A small CTC audio transcriber, trained from scratch.
Data: trained on short read English sentences (LibriTTS-R), 26041 training examples, 37.8 epochs.
Rows from block 4 of a small CTC audio transcriber, named by matrix and row number. Rows with one number belong to one neuron. Each number is 128 + 24 x the weight over its row's rms, rounded and kept within 0 to 255. All counts start at 0. Numbers have three digits each.
Before each neuron's rows are labels from the 100 clips, of 14976, where the neuron reaches its highest value: "top examples" is what is common among them; "loudest band" is the band of the loudest frequency at the time of the peak. Only what is clearly more common there than usual is listed. The data: short read English sentences (LibriTTS-R).
# fc1: second MLP up (model.blocks.4.mlp.fc1.weight, 576x192), inputs 0-95
# fc2: second MLP down (model.blocks.4.mlp.fc2.weight, 192x576, transposed), outputs 0-95

top examples: the word "with"
loudest band: 250 to 500 Hz
fc1.27:133110123118132111118141133096100115111129124143144112157139163130129099126128107111111153088131137168137120084151120147098115132179129104122158152086136176114109102122135151132116127118084101144151105138135114118126078105145109128082119116144123161124081137115142108118130157117183159089
fc2.27:140101130147122082139138110133093132111149104122184156162126110120121121132121134155118144110139125147156127140120161151203158158138115128152114108130124116155117161159119130098170115156073134126135142123113176089160108095185083106086129137080102145150078139131133092150111119107134126159

top examples: the word "you"
loudest band: 250 to 500 Hz
fc1.22:117138099120146112133162108114135139143096152130182134181144065142153131117125100128114117122132111143121116169080146123142087101121098115150146146146148129139123128120174156155131138146140184154142085157111163123139123115126125125143171144109096145147145127082143159163080133117131096140
fc2.22:135071135151117145131201120120105116173132115163090122123119096103148122165155099143159146130146127105148106144099110105137113139152134122105156150096128130087137095076133133108162124097142099103109112124136121101145125136133159137172090120171136072128112112147132133127143116089146146113

top examples: the word "was"
loudest band: 250 to 500 Hz
fc1.199:144107153134148105129104126139135111109153124110132104136120062152137165168106117124118146154123152132110105156148111148129109087140154082134092111117096132113144144147145153119160115123141088098121182098160194088161099145193151122096148133122139144146122127105117175156110100141112157130
fc2.199:105091139098129108119100148132153159142157138104149123117091131130093116096112127168118152129094171142093131126145122179132177144142151136159120139143134149136129097124119136147136108142120119099159111123134119141101132144126130092077149147098140128130114166118154140119133068140097164149

top examples: the word "a"; the word "was"
loudest band: 250 to 500 Hz
fc1.480:148093121161132108138112175125145133106124135123146150153142099160094165095111143126142141070075111115129193130094171152144167166117109130109119101146175143122119136112099124140184157111128123096115136130121122143094131174081110106123145131102139120101177141130136154121153097144152079132
fc2.480:133095119097115119143138085114094107115143109131149133123105177137145121095145079133109086154105098116110091103098140147144119120154159143142147135145136093154152133122102158134139130178118140115149173118074117159156116147155094101122136139114154160123132171176121119158091105126166148126

top examples: the word "for"; the word "from"
loudest band: 1000 to 2000 Hz
fc1.317:134141136182068131155092116122137102098104153186123144136123096128112142118085119109184138150109146162139135166111118137127117128132153121098133116162141170138118169107153146123125117094142102101151113106145115088150116116119146152120139136138092127134159131134107178128134115146146128122
fc2.317:146147135121094141093167147142155135091137137182144176183164124152139094154140109150110119098112147109119122123146122109120179106119080099129147121107133122135100129095151115086110122128106170093137088112115111111137121104111150135123117138085157110091147161075127153146140096135151116133

top examples: the word "it"
loudest band: 250 to 500 Hz; 500 to 1000 Hz
fc1.491:137163082116111094138119155113123159115125121122141114139162127140128127184154141102112121095061129130078131159185110119111155155085152126157122126151142146162131142105095183111157137132106163101201123167169113153115111152105158112120109112156105147099117132139120143105096097076108135098
fc2.491:109111139138136170122165132130156130131167136186161126125130135099130134118157130142120150106114102114117168139141108134092122104150139124114137108124124055165097112091146151114129153133166145114102138127139168117187134126143158114151094147112131161133120130116130158148144084126112118098

top examples: the word "the"
loudest band: 250 to 500 Hz
fc1.183:154142117147103071073107094124094125118129138173109118093152133131158152123128158117118098208158090105103122123110117135098122140148144113142144171138150133163100120155130140106153142141100105113140135157107160166148125126076127142092113113131100158123147126161128083129089121142122157119
fc2.183:134087173178136094068136087147100115145152109145123143106152137167121136137112103159098127112059127127107120136115116146140122168136145128149148198155137089117090098128138109144135136170111098104144103151114139151115136116125166128104112170133112125128109153115124123131105127150101110121

top examples: the word "not"
loudest band: 250 to 500 Hz
fc1.382:121153135141149117156160082157099122149138141134110131100172108066186124130115131106140145115141167078145147114094171160160149149141130126105140101122132131097128150129129129119166121091107097080134122143102117149143108110175117175130163122127145162131073108116136115117107123119145099148
fc2.382:156133150163156128060118162150141114105161140135117120149082138157144132114124149157118129125144113137133104125135118117159098143131143146086129154079109077131159166123115109096134110139114165144076094102131120111129087067135133107123144157119164126143148157149196117107151129140148133152

top examples: the word "you"
loudest band: 250 to 500 Hz
fc1.534:095121169118140130132142157142129111165134098178159139154131102127130116122092092115118102136145123149148118095148108092132119163101118137106139140114126138101150139106124130120145134096141154098162136076142062135089169080124176114116139161099125149124168087122120108087102131139103126123
fc2.534:110131099109135082160163098130134148135149165147120128192157092149138144134129170138168099102137180118120099125116105140115118144095147135083156107115183145132144134113140113123137090135102125134089118147134079135140105131116093139127079114101126139140097127104110098183142105119162133134

top examples: the word "for"
loudest band: 250 to 500 Hz; 500 to 1000 Hz
fc1.406:162158115128146182145113129106128137110120137139148141155106135116068117107096145123121128124133123090157121138136146132090094134159122140154144120120171103144137123156137163112121080140120102149138120118121094138093133136131120093129161123117147133148157163121175120125149114143156140166
fc2.406:136149115153153136155146114138151116144124092110158157142147112127118127128165103073150117137095144155151142095091107134114113127126136170131140127096135139156149092078128154150145170146131162109090115161125133133128190147160142117095141123124103144151126103103133122140123123117174070149

top examples: the word "i"
loudest band: 500 to 1000 Hz
fc1.403:149164070122139129129098175129119160131111149108105116101155111153118128173118107120091093103088126164125153123156146130119167169152127116152131093121096083087118165107134130132145144081115151148127100170105135174141119146149095143190130141121091163081107176105145156116144154122099110093
fc2.403:126096139131161176120158159146152064135133102138109129107181074153173125135093092159098094174148137128117166143142094140156127104126116088160132129146112086109083078096147151147175145159147118155110169150115116128145142128120184135098126173109104113097166159151136127176121146100103131155

top examples: voice: female; the word "what"
loudest band: 250 to 500 Hz
fc1.296:120124151120120129131123110109128128117115093145152168123109116081087141122130167121126135130105148124096159112191126162082051134093146145096130112152155099093114141137165117117182119138134127133117096113137126115136134124171124161160153168118139127131139140140133114194135130140147139130
fc2.296:108140100104136134111139121093128142156119106128074096189099162139159134075139089110144156137100103143110116150081143128121148146112113099096164170114147143150149128121174105131072103150113128122155105108151134087105140135124112143143116155126099120144130116089179154129154117171146121127

top examples: the word "the"
loudest band: 250 to 500 Hz
fc1.457:140113134154117098089100111134095150140116129126122099123136140135144131105109148128155126159147112119095140124123147139105121101127125119121123166149129118128105131174108156107139142135116114141154138180109158174136148134071156126096112138132057157107159118141152088118065170160096155118
fc2.457:132131182175126110072113091150127127140154113149123119108126132166117136122127053149123134130066149151093096147124108141126132149132137151155114178175109096129090118145111120155117110120127105109138076139130153150079108117146142146127121157125132099121143108147134085105089122143112135117

top examples: the word "don't"
loudest band: 500 to 1000 Hz; 250 to 500 Hz
fc1.531:120136106132141151115136115155156093167180112124119125102146166084140150135079156129160143128119132118136152158102139129116138158146146094120093100126202118115104132158184126132139151113139156116157139115115155172134112103147133097163141141137127135141089152091088060117131150103118106138
fc2.531:117097096147118094131134122168126120110143121083131144154117174112153149125143162090102160156125146129162136132073137099111079182132147130106107126104177106135127101145102148150144138099096093141050143141162166131131114134136136151157119117135090152131170142160163126140135114118130130139

top examples: the word "the"
loudest band: 250 to 500 Hz
fc1.227:161106158128110117107093110090125110087096112128146123099108122119102131089118150125161099142119076148127138143133172135119159154136152177131127146127159132182137152174120157128132111150113081136131115128118084124143084135113135184162116140114105105127111137136144104116111098168083131117
fc2.227:144138155160098071157105098088132133121144149121118158125103110182110129088169108170105153130152112087128124115104084139126135116133143126153099164124134123131129148145139129169129120096137118132101134124101141167082137121118148131120083091113176121105106109144139150152127124168086106120

top examples: the word "was"
loudest band: 250 to 500 Hz
fc1.164:153109085123128068135119085119129095126142167081132130126106102128101149128162157137097132137163169157108153072153130186105145137184148116122076102121089143126149147130133101150144143143129122143127143131127142126146078081174078161132177152089157081117134107147151117132142130148152132111
fc2.164:093098138118157088128134100181133143115159148091180085139123165130151160124123119165087111102115105139111120116194108126149172110107138132156122135113097147101129120116134127159122104126132144121137126118143098135120151108156153153155076128107093098127115151151123148133105129159154145120

top examples: voice: female
loudest band: 250 to 500 Hz
fc1.107:130114113092109094112132150142131098134155097103119098119128128130124180137126166123203142113098114109125159104134136223117133129126140130175149102175130098115131115095147158196107173113130111123143114094157121119112121103168130117126169129133139140146094106137133122112138101130163136070
fc2.107:124111127160162161127170133116116140095143133158175145106144137134127141117145118103120110100134096148103137146136108095128110122065148107147122177102154147125076132141136137088124118115103120142115115151065140098128134071139112176106127121133130096112132105135106155109133111160165096112

top examples: the word "the"
loudest band: 250 to 500 Hz
fc1.456:158159149184124094158136133122134150119181158124142132124111128093103112150138131141133128138167128119150092096111171145114126165117130170150111116155123121135177102175129114090143117090095100134120113145100102083113055129127126136135127127101087133135120142120093110086112131163145109104
fc2.456:132099145091103105148102132138121135150157132142130127174097134130123138121120142130143092159124145130086101118138135169082158115102128147136145122110135080111124100102111106120115119136147124142140109135121106195152103190079107162136132117137124122124126164160145106070127149128159117121

top examples: the word "she"
loudest band: 2000 to 4000 Hz
fc1.261:138163137172083139147110137151151090131116123143118105111153155143097127124142112153131117105160160132126107099092122137176190115124124126128126114137130129112097147121132120114117134155167090101118094093135117127122162145144144132155152151137120158135123129141151129157146147114148196080
fc2.261:128071145167086156135185148143088112139119159123133076127137115167126128142124150143124104098141120131151085111130123151122130121150153171098146128155170118171146102111108112105114113139131127149135089101116135114116134127129126129169141163098132114118127096112134115161115134124125154154

top examples: voice: male
loudest band: 250 to 500 Hz
fc1.300:100109129107124120146111150118138125170173151132136109101111142079140083141160086104137119107149141135163187120117125138127154173137105127095144140089162151116131115121112096085172089080159131119127126138148118131111117147123109131109089101118138125171126132100084094108104126109150119161
fc2.300:168178156132146126144119125132123114089167152106116129141108170159158147142104144140141138073141151136111100117107132071130126173086137149099128177094105111101117122125120121106116108138130164117113071097109102146152061126166133181168173154152149143139110124124148151133124126151120134144

top examples: the word "was"
loudest band: 250 to 500 Hz
fc1.377:147140153086110145151122123149153119116128109177158146134128161167107078116137176112095142083149151154129097126164152169155151141098091128155151078134133143138097124115085150125090122111118116116183107173135127162137123133175102091097168144152152085128127136126130135134194107098127107168
fc2.377:109125142082137113153115162095126136131142159132122153140140149138123115118143093108119146120148119118164163187154111148107155136145151136145150085122098111160121150148111134176154139112147138143146162110132109118157149122128195097127135123153104148133104138127127118114119115119148158090

top examples: the word "to"
loudest band: 250 to 500 Hz
fc1.571:109110168106132116118136115145077150153135105147148163115175125099136119137133147106107156131134085112164133119140125085177142172129101151120119124096130112095178160129161136121184119139119138146129088143146108123173150132092124091164124069153128130137144073131110161130119073087118163134
fc2.571:172157127121125151168114150126149137130173194148066174132119121129115103103079133126140128104124152137148102137108113140107121164070131118124129147138103169121102141126133142108132114115101176102126115127100141117130180111124159150149125144158166138107154138143129130126116123140146099075

top examples: the word "to"
loudest band: 4000 to 8000 Hz
fc1.415:179113102164094158113161134174150064122080129092136091124106135119106141118119129134152108141155127148168145177160134093108156112145147180133131132121164124115123120124111125101136162120115114169115110155149138114108140136117132120140146134165116158163102086162115150127146154173156132126
fc2.415:136148143123112141159064096128104135140110121115129142145149169185130111128146086125096154088113159114130142131150123099088165120081096148124207145125148155128141132121116112076109130119118153102106105136087126117089104116097115145151186128098158135146132148141136098096139167170122127111

top examples: the word "was"
loudest band: 4000 to 8000 Hz
fc1.297:111121115132098062134141105143172090138103135116108113137117114083157104081139130150105151127178116169137116099098124139139091138135111132142077148162127125113134118153138129076072114120137110184107131153130157140122157147134135139086109132168125140130107189143143097148160145171118126148
fc2.297:098125138129107179134111183093146102145139107107150141107149110145108125100078132146161123114151107092096110165133097170168099174149143082132133121107089145146141144125126088112095111118124115138133184133134139076104131126158151147149155138141116155152120124108114141148120098084167117122

top examples: the word "he"
loudest band: 250 to 500 Hz
fc1.554:144107143149095082140119135100124117144175129143138134073134150110137110086083116131168138159117138113095125112141147144126158147111123120167120110126106115111095120147113106071135135120133081142156080136100127130130142084116138141137162152161179158139159161140137157174113117135133129126
fc2.554:185086106080119165131134127141126130169131115152100119086147103111168140155160126190097120137145125130103142126112103134160190117146104097142072122145117149127129135123117115117118084125103129127087120121172175126153139092129143101107131148158112114105070149110093099126137090157126092129

top examples: the word "me"
loudest band: 250 to 500 Hz
fc1.298:152147121163105168133133097097132098120110093114170155131105139114116123169126109144158174114124064101158117137133083104117151136121116148142117129099121145145094130114132124149143076136145127114162105124126118153165157136117126170136120090101138127117143102137123136119167106140208130110
fc2.298:161136165122112109086129150147105134122094073143124123145126163143090115136092106097164118092112110143137111123111075155164129151144158133129125112106160137145139143153140178099143157145127139118121168136153140128146134094127130110138138174140160112156138126127111107175102118133114121103

top examples: the word "the"
loudest band: 250 to 500 Hz
fc1.55:145106145112149123124126081106140166174085089174121131155091106112108157159117155138142135112135083111112127138100105102103131149134146114143171122196125096147115137151144104137173157122176124114147110140100109109166145118155135163088127137111130132113148159150145107103072107141144082121
fc2.55:126140096101090116126071128111169106102120100127160156107194082156112138108142099168073163163120171152122145177124131123121132086117124117111120129146105117089139187130156137149126124148113131100145134118102140130121104181102160134136126145136097120159123115164146148097128120125137108112

top examples: the word "the"
loudest band: 250 to 500 Hz
fc1.407:155160093137143102091122111108140132152138131129126155123132119138129145097119119085138123160142111059076160163100150107146184149146150129094133157093106120151107120124095137095155136140122096119145132113127129138116145122099113134114142136100126168151163168108129157142118097186099137135
fc2.407:121142132123162120104113098131098156099134130132121110121129165131123066166106107143139116119118102078083112155155164145142113133147163147139116200143137151120148114147113114100141138113130124124164150169139103154168126144119146126113154128136128115109129115087127100101100176162155153121

top examples: the word "and"
loudest band: 500 to 1000 Hz
fc1.549:109092137118136118105113165113148108124114122158126144132139122130108089085126132105135102171099099131128140135166142136157100080156157127134106092145110124116125127119162128117114133132143108148087125115116132120178145160145123100095106142162116076142137166077124097167130123121139076126
fc2.549:136132131118129117152119148118154146119090128127132187159154154140107141125111164112114140112099138122219134150097143128134183129115114140143103128156108128155117158110106133151120104089123141102153105146122122143142131150119154086112115158131098104127122145109151091120153163110132101134

top examples: the word "a"; the word "great"
loudest band: 250 to 500 Hz
fc1.520:089142159130147135086146103144143111086130097138110119141131169172167144167158137176089176153151141148107131109138128121142094146147142118118102153084122109090153118090106141128134119122139116160122138120151133124136103153105116125116133100108123135120136098142120101111160116104136133135
fc2.520:107126131118171123153174099129126113118098110129105134131123148080104121148126115102156156115104132125112156155106129153117084139151084119141149121154182124119076129081110153118103126163135163110114108110164151130143106116127145100138136123130156128121142124125133116114094133144121108179

top examples: the word "yes"
loudest band: 500 to 1000 Hz
fc1.136:134124089146100095158140147121132175108146122111146055108128116103118094152125107095130079083148122125121136146094145105119127071135103155135132136136153110123131113154114134146164122156126125145149114127192147144110118093149095147146139144108134121132158093144147102151150144162113106100
fc2.136:103133145061161130157144108114142116127159094115126101151083134159136139100127116127156135093155113121104127111113141102115122138141139135154119108075149155137157122101121126158127115133118142116108136129136094146088145109130087133102153112147122119121160128116129081130129121124129135110

top examples: the word "was"
loudest band: 250 to 500 Hz
fc1.150:138099111117162126149113116116106096163079151087134146121131115138105168134129152100105118143111085126136120102155126132142127103141133120089134131134109047113166109130136149100122145144151151104178121112122145129094101095107175146157158201081146154122128172150102136097121137111090166117
fc2.150:132145108131153110156125106109121098156117158119113123122161151169161163145112129133094104093133138108116148112133110162125139176108083120120153129133132166113173115165086125140154112128112144137136128157115098158145089135092151106104092131132145153132125103108122115107167115126146135173

top examples: the word "i"
loudest band: 500 to 1000 Hz
fc1.259:102074157143134119122142129135137152107117091122098103149127107165157131115136114111077101136125153151065139132106154132130118111163115103135128146195110126134120131140154138149072124164102071108123063161102117137114066129129110129133090131138117170107137128148126115188137145114128114136
fc2.259:089088158165130067087157120124113126153129097152096134125121141146154110104148095134132141150105138141130129127117094086121119128119117133130127171131160142152119144113095119166151147101139144168140162180140115124150103095143116186150116129149112138150170106140091136139125155081142135067

top examples: voice: female
loudest band: 250 to 500 Hz
fc1.246:185126100126081131136134127111136159137122093154119094111182131100150156120134154124106130138163152146111146162157103161151133128104116108108138108137084134095139092136140147121128145133103132124099110167148163133151104110136080119126095168133098092158103137095153111158146131117127118110
fc2.246:174158096145162118140135148119138119112145110131159123145085149125138143097110132146096121141049128159114111140113152143120081135158078114138098154146101137129153144145121168143152088145149123126134088108129120149130104146114133129114124136100167133155129156136133148169121156128190139155

top examples: the word "i"; the word "my"
loudest band: 250 to 500 Hz
fc1.314:117175087113139128096144132126124134138126129117115143125157053128140118141114109112173143126111121120137120130134168135118103133152087141121147129124087137146105135144147080126106196174153088120154104102102091152137103108144145116160116105133155146136103152140105104160076144162121153105
fc2.314:117168114147167103134155102155123098147159089099104143126138119124148133150169098143123113128094150140155147179102147087161115110125104154131111121112104140147087106114077150089147151112185119080126113130089085143103108124172160142206168121162131124170142151125148117160116119105153101091

top examples: the word "is"; the word "it"
loudest band: 250 to 500 Hz
fc1.542:130135080123117161170131129089106159191124150158112149123142098104144115112127132079113131131092123101154136153125154124103097156108068124121127117130155117119089091113122135120128119139135097144125151146132165095117159129092102128155139148152188119127126124165101118140104143091176160095
fc2.542:112142155071133142097138136157126168128131145117163067138085099156100161139133114168120173154143111131176145139130100131153125108123156143165122135140108098117139119122140163152114095105133149150096123110079168143104144093148180168108094132152091121143172131139140118139167115110108096145

top examples: the word "yes"
loudest band: 250 to 500 Hz
fc1.387:134145134132127127102153122135098157145127086130124127113079076142175132120140150135139114108102161129136107091121128121139129150123113148123127139105098169142094136193158134136089134148123117121121060129159081148155125106127109098137128115116145152143110101132108104145108102145135133139
fc2.387:146125165155107117121117116152127115166110085155121133100140136150106098148090113112125154135112146182142117132134129123114106147164117173114125157146147092154120118134118116133112169120116114097108153134075103107113128118134184154095141147193139101164133105122134130150158128123077119092

top examples: the word "i"
loudest band: 250 to 500 Hz
fc1.550:108151142113127075151111128163120128139112133127163113134112091120108113164121092101122182158106129135098117138118131176148134128149130133114170167110135126116129116106137109123168158112152117116152161098118120093124123078134122133141109099095163158100114130095118104114041111156157120158
fc2.550:127182148129160136158143095177116107145134113096100172133133105154129108122144086192076126108140123117138147146117122144123124129150094153076135177135128132132105125121103149093140182136130146154086141162101073129158118142137145140133133108132160148133150112132158130154134100081085114094

top examples: the word "only"
loudest band: 250 to 500 Hz
fc1.453:111139152133122137154144145139113119138153170122116106105161154110134099111107152083127096160099088107173128115106136087142139138176158158105138126121132144129167135139132134127126120104128087077162139178098160131150135143137125124114136094112149132136142124144121163118121116185162132123
fc2.453:098117115134114105086097122127139157108119140113128150118107119152163102179130119160092121150139135127105136097147131104160107137108136146095094189123146193146109171098124122146118121159094141101118142166139084113136106103123122165146154088107128102094101143089143116111131173094082119133

top examples: the word "to"
loudest band: 250 to 500 Hz
fc1.145:164150101131148149151119156149144156170146134127117145153186161117115136118101143121115157147116144152153129091133093139127131119119133164136130148090151108119134090113193098128142124102157113130155128144153110128095154157084097121117139151086106155091122098124130164118146134142170138142
fc2.145:141106152156147137098173142110101123115144061097122128145136134176152113105100162135126151137112153121142076109152093134146127153111123149138145149111051130136096126113141120117123131144150149120112155143092136100120102077095160143154149137149124104099109106112128121096082098147101105127

top examples: the word "i"
loudest band: 250 to 500 Hz
fc1.73:120178175112125154138119124171150118108133137164160117126122124079122104140128119126121152119087097135103115118130151143101131116134104098104107191126165105133102060103145089124162142100189157132120149109105109107142103093151114115145097138095138174172092146121111133099121141154122118144
fc2.73:106170163144174114162113136107123156119161164127127150075137089173132142135156080141101143134163158182113091105120151136161103118119113132116110171111112083120126123170148135149121130133118165163101137147151120100134129122156121140150110144143142099111107151123118103118133080122090109122

top examples: the word "we"
loudest band: 250 to 500 Hz
fc1.525:086135098130133112145180122122080084160139108142170106152123143116109096152110146114131118125098142170093141142106137128117116122123139091149147098146134112118155145154156159096165162153081075101110130116081153104144105132141157131149146074101102112145119113110133130156152133134135149158
fc2.525:162144101121130085153129129120101112112128112164124132128123127097144088097116144120126102152126175092123131145095130119135105147150127124125171135143123133150166109137127135103146112120152101178130125116141161125090178151124068113169144134119165146104116079123123162128108104131131111093

top examples: the word "was"
loudest band: 250 to 500 Hz
fc1.168:129123091124150141124096120156118139135110108106142134138114124157107111137095140103106136109113101116093151136103079154109140111149158122143126109097097093109130132145146149114111149154130131155120150085167136115145168126104117153177118110127119112078091143129169147129102173143100174114
fc2.168:142115132097136121159091121122130123061148141088153111113103130117178132111152108166121142159161151159139125124119120140120110137104111117143139126116106159165090119132115084108133108151162096146127114135126103150124163150154139122107117164114132091112139130121175136159109072117198112124

top examples: the word "to"; the word "too"
loudest band: 250 to 500 Hz
fc1.25:071120125166106151113145105124110155130140142123176117097149138158164123147144122059135158153100121147116115145117155109105106100151117129125112170138120101121138121135127118159138143165155136168158147117167124139167170136101111118116163143163121094123142149132143141121105164102131163143
fc2.25:142119143144159134107116109141140155089153119153153077156134098124140126129125125113129156162125143130200115062098108133143115100135080144117172145107157143130105127101133122080103109156136129137147164138148136170115107114140148135116149132158108102082147144105121116141127129132148091137

top examples: the word "she"
loudest band: 2000 to 4000 Hz
fc1.498:152107142183083062142104124156119123183081130196138148113079092148131110149131174159141098162083145148162118126126139079144158125050142104096094131130132142129120109134101137132127149117116114131153152142146097117125145140148141158134155139104130106098102160092127116153065119097120134124
fc2.498:141082146145115142148173120132148128108145150108140134150178082142093123132122120137141122110105108165153110149118144104107104118100110123200103126165092111156082151140169161129136142139105133112110144132131090118131152120083161162103134104138131127165096090141166124119131141127128157149

top examples: the word "we"
loudest band: 250 to 500 Hz
fc1.165:138177144146117090144154090114123106106122122179146163106134101130123135136136119114158173125125098151147138115120095133171107114138109129125161127084164185167136125134132149158165119141142130126115105111157190152076135175117115102147154095127130163161128123141116104113098120126128106133
fc2.165:131086118179142117106130107150131093143144138162099109116098103162153130122107143090119092108088130129154121101105082105151146119118118128156136168077146101145147114145132120167150139118164164158125151132168093138120141071153144144107106144130162132075164141103141122144119140121075080103

top examples: the word "it"; the word "was"
loudest band: 250 to 500 Hz
fc1.302:159135116131128124139134139152100108158177123145138141134091132104120133160091103149123140118132095126128138136142124074131077141141168113154094137128183131131109115144128106151201143112109120151101103105125107117133139140160110153165150170120092138130149158142106084096133122107135137166
fc2.302:073144139119116146117131125142155150124150121121135121096125135092133095111141196090132117116158109126123135083086156115086137175115151138088142114174190090123118123134140116161102109125153115141109143103143101120163129133124106156145098145152122134119145128162114138117150144137140139105

top examples: the word "is"; the word "it"
loudest band: 250 to 500 Hz
fc1.501:108139110102154124117195141128153162176102140110159110125064142101154132131089168136113132132154126132114140099123153117124120097173047175154112127144142141131095073104139127073112100154143111135152152079098146113130125149133114141101106086137129086126087130137128166066153159125147153132
fc2.501:128129174064101160112128168138127121127089125112128136093140071147131122150094124141143129114156109146114071157132138129159131077150110118141143132132121130145155104156107144103143155119143128114118128138097125111099119120085134102106147191138139099178183164139110122114127112119125146108

top examples: voice: male
loudest band: 250 to 500 Hz
fc1.225:141118122119138121123152122122116152146128116153132166117104095069128142188151158133122096123125116124134124118115140127130106165098122122137127122156120078110120176131122140147166147141102098132098116168136076113132075130130115132140165124100090098103103144104085103124084107136126135095
fc2.225:110115114100150090138151124133150156137138085128122115184099132153138131135114117096169098194161179071127114129103092145102171092070144100144140106104139150107118109188132154149087083133093097147145142140097167138141114143080099143134118126121120111145126157158159168142144131151131129105

top examples: the word "is"
loudest band: 250 to 500 Hz
fc1.290:111136116116130131133144189140122094181112103164147110129152137108153159121155155086074116157111100145113167149134127127141128115155130144132096137142139138151144104144128128137099143122164094132093123131118108141105112099150159154153158093112137136146144118136117154065109165134133107098
fc2.290:159101152093139171097179129139124138130074109109129102107092138161109117184113157176163114117115133166109133126177113129095169154085110125166087086134116086141123137101128130118160111131112111094092139141115140177125078105117151130090114150125139110133095166141096140133104105111123115141